A small segmentation model, trained from scratch: widths [128, 224, 384, 672], held-out accuracy 86%.
Rows from block 4 of a small segmentation model, named by matrix and row number. Rows with one number belong to one channel. Each number is 50 + 12 x the weight over its row's rms, rounded and kept within 0 to 99. All counts start at 0.
After each channel's rows are labels from the 100 images, of 14976, where the channel reaches its highest value: "patch colour" is the nearest of a few named colours to the mean colour under the peak. Only what is clearly more common there than usual is listed. The data: aerial photos of the United States (SatlasPretrain). In brackets: how many of the 100, against the usual share in percent.
# convs1: 3x3 conv (model.blocks.4.convs.1.weight, 56x56x3x3, each kernel summed), inputs 0-55
# convs2: expand pointwise conv (model.blocks.4.convs.2.weight, 224x56x1x1, transposed), outputs 0-55

convs1.37:36 47 53 48 51 48 60 38 54 62 41 31 37 33 48 62 68 39 47 51 50 42 60 57 68 43 63 34 45 37 69 39 46 59 42 58 47 37 44 40 25 74 58 37 37 40 36 60 56 27 33 60 28 52 43 65
convs2.37:55 40 51 39 43 40 39 59 45 56 40 41 43 41 63 50 70 53 41 41 38 32 59 46 57 49 49 51 44 58 68 50 59 45 49 52 41 57 49 58 44 50 84 54 47 53 56 48 61 63 41 29 58 65 45 54
patch colour: grey (89 vs 54.5)

convs1.6:50 36 36 39 30 60 51 51 49 52 49 58 57 24 55 42 47 50 56 55 56 52 28 30 38 35 38 46 57 52 57 55 51 50 48 57 47 22 76 22 53 48 69 65 46 55 42 34 45 21 56 42 67 49 54 54
convs2.6:59 37 46 42 42 67 57 72 42 39 50 50 47 52 40 62 37 67 46 56 38 39 27 62 61 49 55 42 47 54 55 53 54 51 50 42 56 79 62 30 46 42 28 40 58 79 56 58 62 47 58 60 67 32 55 55
patch colour: grey (84 vs 54.5)

convs1.52:55 50 65 36 59 74 61 54 47 71 52 38 52 67 40 68 65 67 54 59 52 42 43 54 61 51 44 63 46 46 81 35 89 56 69 45 32 46 33 51 43 44 53 52 48 60 53 44 53 56 56 58 54 51 56 64
convs2.52:60 23 54 43 40 42 44 50 40 64 42 61 43 54 34 51 59 62 44 69 54 39 36 44 42 66 39 71 52 40 48 43 30 45 56 41 42 46 47 70 35 52 41 45 50 47 18 27 37 65 45 50 59 41 56 49
patch colour: grey (82 vs 54.5)

convs1.45:48 39 69 58 52 50 74 52 50 58 38 76 56 59 33 57 78 38 42 33 43 56 54 50 44 53 59 46 56 35 88 49 37 34 56 61 46 57 63 55 41 51 59 30 53 47 56 58 39 37 61 48 46 40 68 48
convs2.45:36 31 33 61 60 67 50 55 44 40 46 52 72 50 59 70 62 62 60 42 59 50 55 57 50 53 63 44 68 43 41 44 60 70 57 34 58 39 37 55 50 66 47 44 52 59 54 41 49 52 72 44 51 37 69 61
patch colour: grey (89 vs 54.5)

convs1.11:52 55 42 63 54 58 45 35 59 27 54 45 40 38 35 49 30 66 45 51 57 44 53 54 23 38 54 40 57 57 61 61 90 48 62 39 33 53 39 62 44 26 42 40 52 53 57 54 47 43 47 31 55 31 37 46
convs2.11:64 44 57 63 34 57 47 69 41 39 62 52 53 34 39 52 20 09 74 50 46 57 41 53 27 55 41 47 43 29 42 31 55 57 66 55 58 40 54 59 55 72 47 39 47 49 38 60 56 56 68 44 57 31 49 65
patch colour: grey (95 vs 54.5)

convs1.26:40 29 55 48 47 51 58 67 56 55 44 35 52 48 58 39 47 51 57 48 84 48 74 37 46 46 57 59 42 51 62 39 38 54 28 69 61 32 42 57 29 61 34 37 36 40 30 44 46 76 46 59 55 57 45 52
convs2.26:56 64 52 40 33 55 80 72 69 48 58 49 51 36 41 51 28 43 58 42 47 38 47 53 37 39 45 46 49 55 37 63 40 48 57 44 40 34 40 52 45 54 52 47 43 54 58 40 78 45 82 40 52 75 39 37
patch colour: grey (91 vs 54.5)

convs1.7:50 39 42 18 68 36 49 42 57 51 42 67 59 47 30 42 44 41 28 37 50 39 32 30 54 66 37 49 46 41 68 43 49 49 31 50 38 36 35 69 40 46 45 44 47 43 25 41 42 39 49 38 46 38 61 52
convs2.7:64 51 54 37 50 36 50 63 70 64 50 64 50 54 52 52 89 26 34 69 56 38 60 80 47 53 54 54 63 60 43 56 53 54 42 57 47 51 47 70 38 54 62 37 40 49 58 54 72 60 58 33 43 53 31 51
patch colour: pink (29 vs 4.9)

convs1.40:33 48 41 35 39 73 46 42 60 50 38 57 43 39 49 76 41 41 39 35 53 35 29 48 61 43 46 45 52 53 42 24 41 45 54 63 39 20 42 42 66 36 48 55 29 41 51 47 50 71 61 41 45 40 42 58
convs2.40:48 64 68 52 48 59 56 42 41 60 45 47 65 45 76 54 58 48 44 56 31 41 46 39 30 41 41 34 46 67 47 46 46 47 54 34 47 62 52 40 47 46 48 60 31 61 38 61 59 70 57 41 30 48 59 45
patch colour: grey (84 vs 54.5)

convs1.34:38 53 55 40 42 49 51 57 51 52 39 37 58 23 42 50 45 47 41 57 29 53 55 54 49 58 44 56 32 46 20 40 50 44 44 33 45 77 30 59 27 44 48 33 46 45 69 33 48 72 64 30 44 41 46 49
convs2.34:18 55 35 38 49 48 42 49 38 39 27 46 29 57 52 51 27 45 51 48 56 70 55 53 36 57 58 38 49 50 77 51 51 59 39 54 63 58 73 72 62 51 23 20 44 71 48 48 34 46 39 61 31 40 55 60
patch colour: white (33 vs 0.3); pink (31 vs 4.9)

convs1.43:41 70 45 47 35 51 30 28 48 50 48 42 40 67 26 30 49 52 72 30 50 52 59 62 34 64 62 43 48 58 53 52 55 32 46 65 71 40 49 45 57 47 65 41 53 42 60 42 53 32 51 33 58 35 50 27
convs2.43:74 46 62 61 46 66 73 66 50 50 64 35 31 17 44 42 44 48 91 53 67 41 49 57 46 53 54 55 52 50 52 71 47 71 72 41 59 40 43 53 51 51 44 50 37 51 59 39 42 52 60 48 61 44 72 59
patch colour: grey (89 vs 54.5)

convs1.42:50 51 47 53 63 39 55 57 47 58 45 34 43 44 53 30 38 44 60 61 57 55 68 48 42 63 56 67 64 55 57 60 62 57 66 45 65 83 63 72 59 48 36 40 60 66 68 58 73 41 37 61 34 59 68 58
convs2.42:39 46 46 33 33 43 45 39 70 41 64 68 59 58 37 65 28 70 52 74 44 52 43 49 40 50 75 68 54 52 78 42 42 47 48 54 59 40 45 27 45 43 51 56 68 53 31 39 56 37 55 52 55 42 71 38
patch colour: grey (94 vs 54.5)

convs1.20:39 43 51 50 48 72 36 50 39 50 48 45 52 52 46 33 54 54 41 54 70 49 38 28 68 56 33 42 36 40 50 19 48 54 61 48 39 53 50 33 67 47 44 70 63 48 26 45 50 47 44 50 51 51 11 47
convs2.20:45 33 47 49 38 58 49 52 58 65 57 61 45 47 38 55 38 41 52 53 46 51 48 54 27 46 48 32 51 54 43 87 58 56 29 39 39 45 39 30 52 59 57 56 50 37 47 53 51 63 48 49 53 55 49 49
patch colour: pink (29 vs 4.9)

convs1.19:51 27 40 68 36 50 44 37 34 46 26 42 44 47 40 63 49 58 34 46 22 62 60 41 17 48 32 42 48 47 51 37 50 36 37 42 36 58 43 72 45 63 60 43 49 43 71 51 48 53 59 54 39 38 54 49
convs2.19:71 43 51 35 49 38 64 68 43 62 63 61 59 58 50 36 63 41 44 41 27 42 33 57 49 51 54 41 47 61 49 43 51 57 53 37 55 42 59 54 56 68 50 63 75 45 52 53 29 35 52 51 48 59 42 49
patch colour: grey (84 vs 54.5)

convs1.29:48 50 57 48 50 26 63 48 21 57 57 61 44 43 57 26 57 53 38 45 61 37 24 65 51 68 63 37 47 71 47 40 55 63 49 28 51 37 44 39 42 49 53 48 39 33 53 33 39 48 59 58 77 44 49 50
convs2.29:46 32 66 33 48 51 41 44 47 70 56 42 49 54 68 31 51 55 42 45 91 49 81 73 37 49 45 59 48 30 51 65 51 41 48 65 47 53 42 65 39 37 68 75 36 37 66 60 37 39 36 51 40 67 52 51
patch colour: pink (39 vs 4.9); white (27 vs 0.3)

convs1.3:63 39 56 39 43 47 61 59 59 46 51 26 51 56 44 66 42 48 39 41 78 51 36 46 41 70 41 52 65 43 44 43 52 49 53 71 49 40 57 24 36 32 24 48 34 56 50 46 44 71 37 24 57 56 46 54
convs2.3:39 68 41 70 37 49 47 38 46 68 58 56 49 40 56 42 36 51 45 65 36 61 56 53 36 76 61 49 34 37 36 21 56 48 48 45 42 43 31 48 42 69 46 49 24 51 64 64 70 45 28 77 45 46 64 47
patch colour: grey (83 vs 54.5)