config.toml
model = "segmentation model"
horizontal_flip = true
num_classes = 8
widths = [128, 224, 384, 672]
optimizer = "normuon"
muon_scale = "spectral"
orthogonalizer = "newton_schulz_5"
adamw_lr_other_params = 0.0021
lr_schedule = "wsd"
Rows from block 2 of a small segmentation model, named by matrix and row number. Rows with one number belong to one channel. Each number is 128 + 32 x the weight over its row's rms, rounded and kept within 0 to 255. All counts start at 0. Numbers have three digits each.
After each channel's rows are labels from the 100 images, of 14976, where the channel reaches its highest value: "colour at peak" is the nearest of a few named colours to the mean colour under the peak; "responds to" is what is common among them. Only what is clearly more common there than usual is listed. The data: aerial photos of the United States (SatlasPretrain). In brackets: how many of the 100.
# convs1: 3x3 conv, stride 2 (model.blocks.2.convs.1.weight, 56x56x3x3, each kernel summed), inputs 0-55
# convs2: expand pointwise conv (model.blocks.2.convs.2.weight, 224x56x1x1, transposed), outputs 0-74

convs1.49:120119156101119142119182108090156076184137115108141106187113237116164120159124117152111120137142162138121096110112094121128104088109129164138103189110095160166096181185
convs2.49:176109105128139100150091150121102148162115149129154088132112125170100111115142094111097130114135163131115141103114133191150110232161087115140121114156104153195137123111253143090096115133118099115157128197178096122106115132087
colour at peak: grey (83)
responds to: building (96)

convs1.12:081091147122136117166134143096039120147130147111148149128198160109083100146057182088143166126158163137145051114170152123155106105119180128147124100160168121141105131126
convs2.12:154059168108131151119115113120101113126163154110156116081152112157115120136091179131115157142129150101085120125066208134114133136124200096213162117160079146087145145155119115106124107217164136123145176117143108154152183100126
colour at peak: grey (85)
responds to: building (78)

convs1.5:135181124119082090091104111086145101136087113135100085133098110143088124145089099177144100127125149123115159160171174193154131180093126108086147156130190155116116192193
convs2.5:106166112066161103100113140138097105119103128176124178161135110105168083152142163106200104140153090104159113118138144097168085143141199141098154112131148085115092151119149088141142140190132175116133163159150134181136150115131
colour at peak: grey (83)
responds to: building (82)

convs1.51:137141170137092148211115142144124102117132170164128131081096163135172101136163153093126067135144115164183069148113143098128140130171148135153176147091177103052117099094
convs2.51:111173077128109122105128092103143105087142166079192145070098107081104183093117083120136120153178106143108152138147111109112093147087099130081083097155122122109124078150124142177072137150163154140145205131108130188122115120087
colour at peak: grey (87)
responds to: building (86)

convs1.40:174153166145088158113118124090070104077179151115157157103072133109099145134163167134154097136123150147086117075123115116172108074073149118096129103071154094066101115161
convs2.40:074167157156085151156165176141101096060103146156121064129188091105145144131152119109112099164110143130117148128086092122101167164209154103134116125098170133129174163157145150162093096103066081090138139108073098145198210118121
colour at peak: grey (88)
responds to: building (70)

convs1.14:112133123130118094072162121160183136133126108120150165164116080115100142124140095092063125138126074129162099078149086065185117095165110123183102080171124085141084108162
convs2.14:075079098110055141156131073117112122107100114105078156161118222057123090155128119124111120159093105069168121123141147148127158152115117139126132138171122153130069144100155103127120106070151091139165079136083114150105112127158
colour at peak: pink (39)
responds to: building (90)

convs1.36:130102108119121132005117084093133120087122101103135083141118117132090171110135109084078123114118134136089083104139143112210118138170137082161110097169098104122120101097
convs2.36:108109099097099156142106110101195160150094136137073182088113127158111125179074179117142130093119063111135094198086149110122133127120116129113147109117087114144177205172133161153137077129132148155138186154109082191075164201161
colour at peak: pink (26)
responds to: building (90)

convs1.11:118158140164119159168167167098182188117158201162123130141114133105132120150166087128092140096160100131146066139103119183144135194183126119148147128160149118126141051163
convs2.11:152146174151133162075145155102161101085101104087145080091131151113115217116189145149188120091088167133131196156123127138129128109103111137101128130117153161127068142148118145166174114150148095113111102092146101138173120129120
colour at peak: grey (82)
responds to: building (85)

convs1.38:193156104116116122111077134154122136157105069186136138136122124146169116190132113147133135160068143144098172139104136117140145092139138087127135198139148109185150222168
convs2.38:089131108109140077112075100132069096129139152188112100151098136123195131095147167129049102065144128130129205131117124093179123151130131124121098095071139122119110190114078113152159117149123118124138083165096118076174077126122
colour at peak: grey (84)
responds to: building (73)

convs1.46:110143113168145138142141094118151103138125193138121176095099109125132149073118071089080149146098170130129178147097120097171162118088043106167143143130179134182158155175
convs2.46:132126116089115122129139113086158122130142120051089115154117149148152135143226143231213128123174145078134118144129094114073091114119121121119094101126121127148156168099136170089167124119128202085146080163125086068100154107091
colour at peak: grey (90)
responds to: building (77)

convs1.47:143096143103149123168127154113134093105136157062117123078096184118120128070126157178171172093159168098107095167099144184109109177133122112134121180162112121134118208169
convs2.47:176125147135101155121085197090167138088150174108173143135135088128136180138136122151125149152170123116126156122084090067189127169137186070077115145110140190105153060125091179109147091104200123082136133136147151130120143108115
colour at peak: grey (84)
responds to: building (80)

convs1.15:089138115117132153159154095077100085140109151113097101116125147152229125121107126084097118103101145117100089152088136065123125124059139170138160073125132136196176098135
convs2.15:129187215138159117102111175120148155089119098092090100119138130088090113162044123124094121078158106091138120089111083117120182140166081139131197166125106208106136143116119086124149066117164120118145095192095242116103109097125
colour at peak: grey (88)
responds to: building (79)

convs1.48:137131113111127062086117119104183174159141091172141089161125151135111077140104175090155184176122138117139118169137156113168151140195143122128104044159134086124123077124
convs2.48:128110125122126097147111091111130181140129126213130103144210124136125154055142155200109106097118136102115119132118184110126106113114164129117101097140108145134135152127121104159143084082093105136095140100125171208134206135112
colour at peak: grey (94)
responds to: building (86)

convs1.25:093204114121124147119169115150139141125137158172146130193107150084110115116146156079077121144104098123176099119103111065127132110165145169132165063140180154134129049102
convs2.25:115142107100184129165085097132119085127080191147120100202131140150085116135118165080072096169089114125155134146138148174140089123112123154157246147177105081110139082099117153158108108143116123119115149137106173113136132100125
colour at peak: grey (86)
responds to: building (97)

convs1.28:145104107102156135199195158088075123177106105106102119124127168143176148142128083134120114099135127134142127123148156168058114132113164159136151120105147141245156134145
convs2.28:119095081150093146152124108147165123153175096145119093142104114091120134158078098074121115118108110166126185108151110119092148164135065120087116127131153142103212126165140107123255137128166100123163095207083133180114120136143
colour at peak: grey (84)
responds to: building (94)

convs1.2:124134155138113092114131122201166132140136105173110188186132131136084131130186231112115085148136099109070104140133094163130152127177151130160163080139113174118102126117
convs2.2:142088101186102094134114102066121122117146155239089149136140149108124103125103140105139161108067148172155152173137164116151173089128093123130102113079111105129118080160101102088135141115150114153123135065139101167157114121195
colour at peak: grey (87)
responds to: building (88)

convs1.20:116100190085106115065132110133146124089109124098121083173101146084131107172092067123090111151149139144142090127128083061139109194130150111153149147065163169150096141162
convs2.20:126134133122208169131114162104141183151093103189089182123166124115109075102127100112150187124117106102151068098101157069136097165165106124180143120089108128182105193122150130071115157149133160134151126142086118132158131168140
colour at peak: grey (92)
responds to: building (88)

convs1.21:120130134118113098146140091156136124121109121099131173129126118128126082111131150138058144149094078130043093121136093097181112100253150143149162135133124116133095072148
convs2.21:145134134223183118098096166160182148148159169087137129080090149112100149149092124086147117154109136086096156073169175144106117169074085119186125145139132157148137111103118148131199151159172101115146160107061099162115143133096
colour at peak: grey (90)
responds to: building (89)

convs1.42:131126088112169117170163073092175120149098179129099138128131142157215141087159091159153178088136119103117176109124135111185139102091124034117132151121145101137131133156
convs2.42:093094170095104114142090086165057236138114106088144156111200150151118091105177094121143150089096146128127135118135144110107128087119068109155162116122079115121105119176152114164130114111171149130107119144111106168183174139123
colour at peak: grey (89)
responds to: building (90)

convs1.41:092118079115117084093110113084152159144111131115120088124096112147167105181136200120158156176070101162132086096131164025095126110142130143093100090123095124127114159113
convs2.41:171087135086171084100138108130104125133105227103072142109112058114111104130145153168098139165132185098197134148148142109122200120117063131152155146161078127116099130111155136143073168115158114132090173184122144115110122146197
colour at peak: pink (33)
responds to: building (89)

convs1.8:117206088129125123138099141160116145142129157095128192138110102092045125157113088084187124100178128105106164095106070137108121131129100080131120150131185159110146185108
convs2.8:087119181136109139130138082138134176150192114165088143124121093082209113195142154093099115121163120118119048140111140157095136120101154119110110143124190094095155167166102084110121143118146116143079121110082078076109157156142
colour at peak: grey (91)
responds to: building (73)

convs1.9:119067098122152130213150088102132103121135138090132128105124128120178106109109130116105160127137162151141047172146123090130126155069101110089172122177071112177068101130
convs2.9:102118133128120095118126106088079125133143194186077195124114140158079116126123159153118224106106154133121106237127115097118089156122127141123151184148113142146110148180113144089112118146113142114077127165124141127106093220098
colour at peak: grey (83)
responds to: building (76)

convs1.6:144138213107122155071058127123110158105099123104102108108139180173150123160098155134160112098145152119128109171130137152037117113129136163097149127042110117109116088111
convs2.6:069169123045105189124145146162130202082126151101104139097106079119122109101103157136143147089134179141146187050140158129118099125154156133128105132132100129105090107154054156103077105180059140124110103132142117122123133135123
colour at peak: grey (82)
responds to: building (83)

convs1.37:159194121124102103149126133138115155138097177105128186156088119115090134114067096112127095115176054147098119167111152112074184115067111154067147117094176116139114129144
convs2.37:055100089161112115155161090113089098113144133114164081075146098119098169140164096109171113116174177167084087079138057211094161144108123131116152126087168086140118104150111100178103177102118220063107172107113162162159207089106
colour at peak: grey (85)
responds to: building (74)

convs1.10:118135075141170100114086140118110102154151123135085136116110064119123137073134094103129135175096141143155168150148082094168131043070108140107134106187140160182185154125
convs2.10:119123149086132081135140113168134171139135163154067132139157101157088114088104180142146118147156155134099127118167093139123111134144134136155109244114051147156148110145151082157085174061091108078156108116157114132087127124119
colour at peak: grey (84)
responds to: building (87)

convs1.19:108129096203149105102134112161130143140096112152153190134106099117153147141068153128190179123107121153107155063137086094183176083103116088127111098130159128089155181101
convs2.19:084118140133125157217209107122139141110092133117130138144151177127202156107110175157136141110152099104086125109153132162105095206118108115159133146178083091131084162131116056152108154133110103131086072117150164067170123126118
colour at peak: grey (83)
responds to: building (78)

convs1.24:157135130141149115177123120136102133190112166130143112097153098141232083091119118142157176154158125113138065134182135157137123159168108179125103131149064093121136119191
convs2.24:116109153178184091169116124143165144134134120149198145142121134116066119075111131134108180102108103176110205139111137146143143240141162117170145150233133114193147070150162150112136138113123159110117129130088132146157124099095
colour at peak: grey (87)
responds to: building (88)

convs1.33:130086150103178110086128171137136082101153117162120111163150210075177117115113147075097114143091126109093105178100064124103109088117118170169152108132151170125165087155
convs2.33:139197178117130234129154145155126137133069116156110119098177114117132143133102100145143128110109133094100159154093105138135092110114115143127139133105141131112121118182157097126175111148162108127097119118145104148095109073097
colour at peak: grey (84)
responds to: building (90)

convs1.18:125127083168120096109175114085147103131084131116074106109085098093129127091136084156083144161123089114146072126067093092118139148076093042092096140172109107150117148141
convs2.18:156127144123134134121140136138243114163204154097122173127204116170143142191183124168090100137148104132115112080075123090094144067110091110105188160109137096125158174064128129174123090129190094115212177143164152170159156115112
colour at peak: grey (91)
responds to: building (90)

convs1.55:174121122105140147240119130110067066162105156136111102164149182115129157104123130081098103161159119119085070147162127123106181130108102121067154106112164125126136120115
convs2.55:090155076099099221134129159116148106147147130129146186066150089129094160095124076164102208102084142144120102112114081158140101133101115143107082134110143209149114120123159103119157155083138174087122158146124096167133124134083
colour at peak: grey (87)
responds to: building (90)

convs1.23:098117134168050174121154128118085116089137126069115134119122115087028134172161185113133096125140141097144116134126146109104128178169130094126157144138065073139095097115
convs2.23:115051123168098123214193173128131119085146088139100116104112129076105147135150092145161121116161113104121084123129120082095160102082176106108131121114141142104082129106107127098103123178108084088117157072083111163114167148151
colour at peak: grey (88)
responds to: building (75)