config.toml
horizontal_flip = true
output_stride = 8
norm = "batchnorm"
hidden_act = "mish"
depths = [2, 3, 4, 2]
kernel_size = 3
widths = [128, 224, 384, 672]
residual_init = "scaled_by_depth"
optimizer = "normuon"
learning_rate = 0.027
momentum = 0.95
nesterov = true
max_steps = 18500
final_lr_fraction = 0.05
weight_decay = 0.009
Rows from block 5 of a small segmentation model, named by matrix and row number. Rows with one number belong to one channel. Each number is 128 + 32 x the weight over its row's rms, rounded and kept within 0 to 255. All counts start at 0. Numbers have three digits each.
After each channel's rows are labels from the 100 images, of 14976, where the channel reaches its highest value: "strongest on" is what is common among them; "lies over" is the class under the peak. Only what is clearly more common there than usual is listed. The data: aerial photos of the United States (SatlasPretrain).
# convs1: 3x3 conv, stride 2 (model.blocks.5.convs.1.weight, 96x96x3x3, each kernel summed), inputs 0-95
# convs2: expand pointwise conv (model.blocks.5.convs.2.weight, 384x96x1x1, transposed), outputs 0-76

convs1.72:137131122080128096083144118061106141081097132124090099201183157160117099085120120112086136086074141098164124113105164110072174091101110108116156159118107074143128132158134147158127170126093147134098084158119205100181156137104103078129110074149069082126115125103122152107123106210134098154
convs2.72:115204112130121117112167179142140167148158119165124103131106090138151155097101098142130119085139167097111112117118091101122155148117140120099121106126118118073124031103193120059225068215146107131173155114109172154145126146157097137
strongest on: crop field
lies over: crop field

convs1.1:144120135173155162168123127100187110138178124036130191172170088147154139107142137120148097093127149146136142154134173112124102093145112110102045172129117168162171137186099141095112157122172129121131173159095051128126174094112133094163126162095125152121075095136048100084103121115140125120
convs2.1:121092156127043161100111154120122126124094182099104114091122135152196107116142182131121103130156142180095093161150166174137147099096155166145093072116141167116153140150122126143085138095163117154132140124128180109122092137123111139
strongest on: building
lies over: building

convs1.31:117100155121087154144148148093096124118139148135101130106143125118114123107137095108128150149118128070213129132144126126112109170166169116148077130055094097166088103112140146128195110104164153112121066109098194102158117108081100203167224131168092080129074092126114120102153164142166108091
convs2.31:164155140074121098133146142132117132132158199121143189128099122115167138122155099209122132123140165165203103131140128096113123144136138129136126150121144118133124090143125148154104097098113052120098101125142127138135133119091110148
strongest on: building
lies over: building

convs1.90:133143098128099175170148117147154161088180126153166045115090169152188115142158121111108135104163092101099117097096099104152129127130157132168146150105066150149168169165125140128158206129136125147144203050140146096127144161098144143092112075124139202185112099130142171113104134101107096084
convs2.90:139098148105112086126161147134105132143094106142154139129118168111118091112114159070080106159150139120149142147081161094119106148119141158073136156124150105068180251087129097143117192097154111138149130109088110135156081090126127122
strongest on: building
lies over: building

convs1.44:100115089107138094133154108138084059165149190133077167125113161077135103106115126127078171145109148191107144084129173110085175120075165167076099129116118114134095107142113127166120181123149054174094130108087124155153120135097167075131128166135161198123158114162145106148104131100087062144
convs2.44:115112089113129193085142151139183167120141104116118083152163132096109108139136173141117157125074129160096102121177146099139078120160131154108096160148162138082137126115095141175122136107176083145182151103136088134116082154135136161
strongest on: building
lies over: building

convs1.70:115196181144084169082160139105160149126101076126151123130116103134145108085112127137102137130094133109142096060092159093136173174101069101139130133133094111109101069094115075136158142092118113165080107085160179144110114133154130119160175176176109139223104115066131146102176152081129102142
convs2.70:206158144071108142153130124127048147112125134137145142126069117143116122119099141160101106134119125096098133174129117143160148134169125129112113187101134141255125083108135134122142131007127128140158129134124137091110189115150121120
strongest on: building
lies over: building

convs1.26:121109150129138174150124084109162101118105146114135183166189105142198147092127170099164146140153146144154138176217172096188062069184160153166120169139116114162152110124110115155136159140159140067100134160113167122150141127149109094072095134113088201166108099133145164123128147161143092113
convs2.26:115090154112127235122127137098163085144137180076193093106177146156119074145122217159121135136132197145169131199123131128115151127165147046125122098168155152108190134152128139086106105155146115147162120156126135084096188147141150147
strongest on: building
lies over: building

convs1.69:150060092173117170163123084123125108086133116121147138127140106096093125111131142106136098131146147143090120095145121143093109179110120119146126099157145108119123091140121114162186152101121102146172117117062047164128149140055102190127145103130103071221045147127126086134115051120130073111
convs2.69:154110088108197091170141084118110198126130132128149102129116108100103134151138066149130117124121088115124151158142095136132085207139081089144124111095176084117188057129113136143147137188125158143160142135160140113115085153167186121
strongest on: building
lies over: building

convs1.84:121124123131144063132149109177112137107122106125150115255113125102130110201133111128071167089163130111125150188158166171110155059133115121130102102151132152170114166132127109150122147130103097182181109124092120182164117146136140101127062146157171191126123110122099122151070132160116092129
convs2.84:072128153095117179098092130148094127124064077112126096213102162107125121158141115131126125128181093113139127123155134169140149133094182111111172103146187131167200101165142132162169111120120182114168179155102136178090099120074197121
strongest on: crop field
lies over: crop field

convs1.56:099140113076107160185127114102149116146171060059130061101145122147156044068151151119140111092153062140126085165116155136072123126096097144118110160116111123136144181113118138160135134140127157159119121065154142076097109149097131063132134111127111194158104109156120091108157134201183112135
convs2.56:125105131136112095199157153119183129146154113137113125105105194133134130130117168112110137118143097168085114151160138091162099148118145107151110138130067124072119066149065159146173169107100161128079124141156093163128194108113118147
strongest on: building
lies over: building

convs1.24:117128153158093119140135210139130097075155119191100174123147144130093127082092113099143140087129166153156105142074122107121108132095136111148066166108138151105123139066095082215193177116067118087145159174136150157120117149117152151116095083117087180129102114130193155120142143108192135132
convs2.24:151169159159150110154116077175181140098131141126113120150152118162167148126155141117134108151119175144087086183141105137196144133140129124120117131120110115177131251138121131084134111083157142129129145124141125179169137141092152129
strongest on: building
lies over: building

convs1.79:109138130148167075124139105181120115123084165189137187172145112127153119083140129136128076119162110101141148119111118115109121086136189151118078072116162131139137132067125202156115071140097087100135131163150113152191084077134142044108145087085148198130124168159121140158125175120176113137
convs2.79:099154132115134102166131128115167209113126086134080131156113111141160172153119123126129157126132044145163144142133071135088199154169167088076132135110091104104164061118116070066152093160132141123084157127203094072102107151114113135
strongest on: crop field
lies over: crop field

convs1.29:120092123147127124093099135136098144164108126193133125121140129090093117079101089114109126149095132146176120114198115107132151190130099144146145110153115115153125121136112107157209169073138075129145161115079093176147122099159112185135216143148088088198133061106114092177127122155183079142
convs2.29:202119106119140105140154138139143146101120117156142102103145107114150104135127173149097098155106105108117090108125105099078097170070122133160098062112131110154065153113133077094037024184107063116108100160115173086117125122099161134
strongest on: building
lies over: building

convs1.13:132132133119170146139148123111058126105056148153110094069087099081078109132169150161139114147151101134172133183129146129056155067127097129114132098108125095145100112119119177128145161139177102146086112149110044079158152119095084030117113123101153100146098169122112108097171088088139125139
convs2.13:111127123147134118139102122113136082195054117152141069157156096112110091131141071100156080128117102112130112113228113139124102111152184116155127145132134128155133089110085153126127080120181085183133158120189124137142119118131194099
strongest on: crop field
lies over: crop field

convs1.89:147130175124187097082125149095093081172102153142096154214098141103080106131150098146129111143147106069169142140091124113129109080089136160124098094142142124171121130052142161150066125103109127146115089180195119105185140098112130028153155077094113133151124140105094129092123148115150125139
convs2.89:109120168104164120119150144092081133145196133091134166170117111119126147085101133123087109112164179101103114111122132125086193159106151106074143164145090140114127106175087102116133110159110137140053193167090185142116106111137133097
strongest on: crop field
lies over: crop field

convs1.83:127128108107111133139121208100134077101130068059112161123081090146163146120127160108129095150122100182148059133171233112131122122094150110129128158116137132100090085083109164183189092114104112137095139139145130105132124067121119125108034129160099167165104111107145123094111174117115128143
convs2.83:176121117107102158120112093136098071105154067113094115135091149107084165101114134087131149131137082120096180099168155124178114108153125157091150105105143107137157073134139126112109201076134113133147146130140101138102089136154128147
strongest on: building
lies over: building

convs1.55:136095146165124129091184102086107145122139124126167097094111163174124174144132134148096106138111103085150134085216195061145177136139080108105114175119120119122131098115126123186135109133163143079100177143089103157125148159122149115131093098119118147173161235081151136166062107166127142138
convs2.55:108119161133149143112101156071100146133111093141140182142154113180145114108085204160106114191168173127087103098117120145085124115078133187136118117109137118127045122106113094177164128147122150079121107173159131177111144157091158121
strongest on: building
lies over: building

convs1.32:077141089033118121128128110168141162112220141102115106118120163130131115182158119109111112086092098129166139105110130065104078109115168198152132128068102134111099167090126136129131138104159087137091103069134127138126162107078086175165149145118142142144070092126107114142107102096062093081
convs2.32:097107150091077162155179200145084123121072119125073111114114134180178099174114107130128149127151156134110115109136176152114143148103126161159095129103166122100041150163102117127116087142161116117168101094152111139097106090112130129
strongest on: building
lies over: building

convs1.3:090128134149120132126107172166118126125186180136105144143146080134111127193097080136148193118118154101112149092157096104116089157212194110162134039136169172108135114136133109115171114118186198139133072119112149142123068088114100209121144126147142114127081124164130083130101126104123108124
convs2.3:125086194089175125139112120127127150139122108121144176135148100101098155125130116077120115138133051139098107100133106089133116105093132167171123121119095136117134081087038117137089152071119149095071116122160140084171154157167143084
strongest on: building
lies over: building

convs1.42:097123105128136161118130115128105143105100065120164107130077153129160095134099072125103148123069091114118144088142175146096126131141098135126106154107112160125095149139128133124084186123129060200101144080039126167151096136069109148146130094181119152146129178140186148151137049141171058091
convs2.42:174096080107201157165143083102123084169175152164098161168139128186120104165145093127135145118051132125114124142108143094100150081149131124147192109135126106161077132120168175142111099090110094099113150135120108161146058104094227097
strongest on: building
lies over: building

convs1.63:075150110142181128102113127124129072160094141128104080141080159132139156125094112126057194123092174152129131069190188151102136123071148158151116125089146087119107121074186145114129158129119088095114083108177147112140106111076115073084144085130125131166155070186157141108104145126185110135
convs2.63:119127101152133127166153114106058137114047106144157131131119123153039089102105125115127095153123093147158163119138113116107158145143129155153176138147126132067056084096145108115110112111154097088153169102083115134142196136093150150
strongest on: building
lies over: building

convs1.30:148097109095093161174138112107129124146182105094114070085087214135188100157174107130125110104137114068135109126137092119162105127097162145205154183115106080134154166148158145090127173154112072113150136116149166090144117161182136120154155201128140202156097117114124128107088174125109115104
convs2.30:120128130140141141074078141134102118091126074145136133145130133121125108081123104123114109139144094163102131141123201108079152100157111129150115214104149121107141117121119152081145114090165120154108145099114104211111153107099162108
strongest on: building
lies over: building

convs1.43:120111129102138114191102137108074118125117155127126120152156128080153148230105118106174104131197134144143150210162147157091128146148093153070111122105143094126157153080130197059119129134112125087128144125154127105161132159076092126110101121146125114073128212110149119152085118201094123112
convs2.43:097114164132181162128123116131113160144145088151075085147137151165201154111147157125147127151208191098131135164107107138212108112125131090136101152107143123109116149183172117120176128117114194115144136109142119120144134131113117101
strongest on: building
lies over: building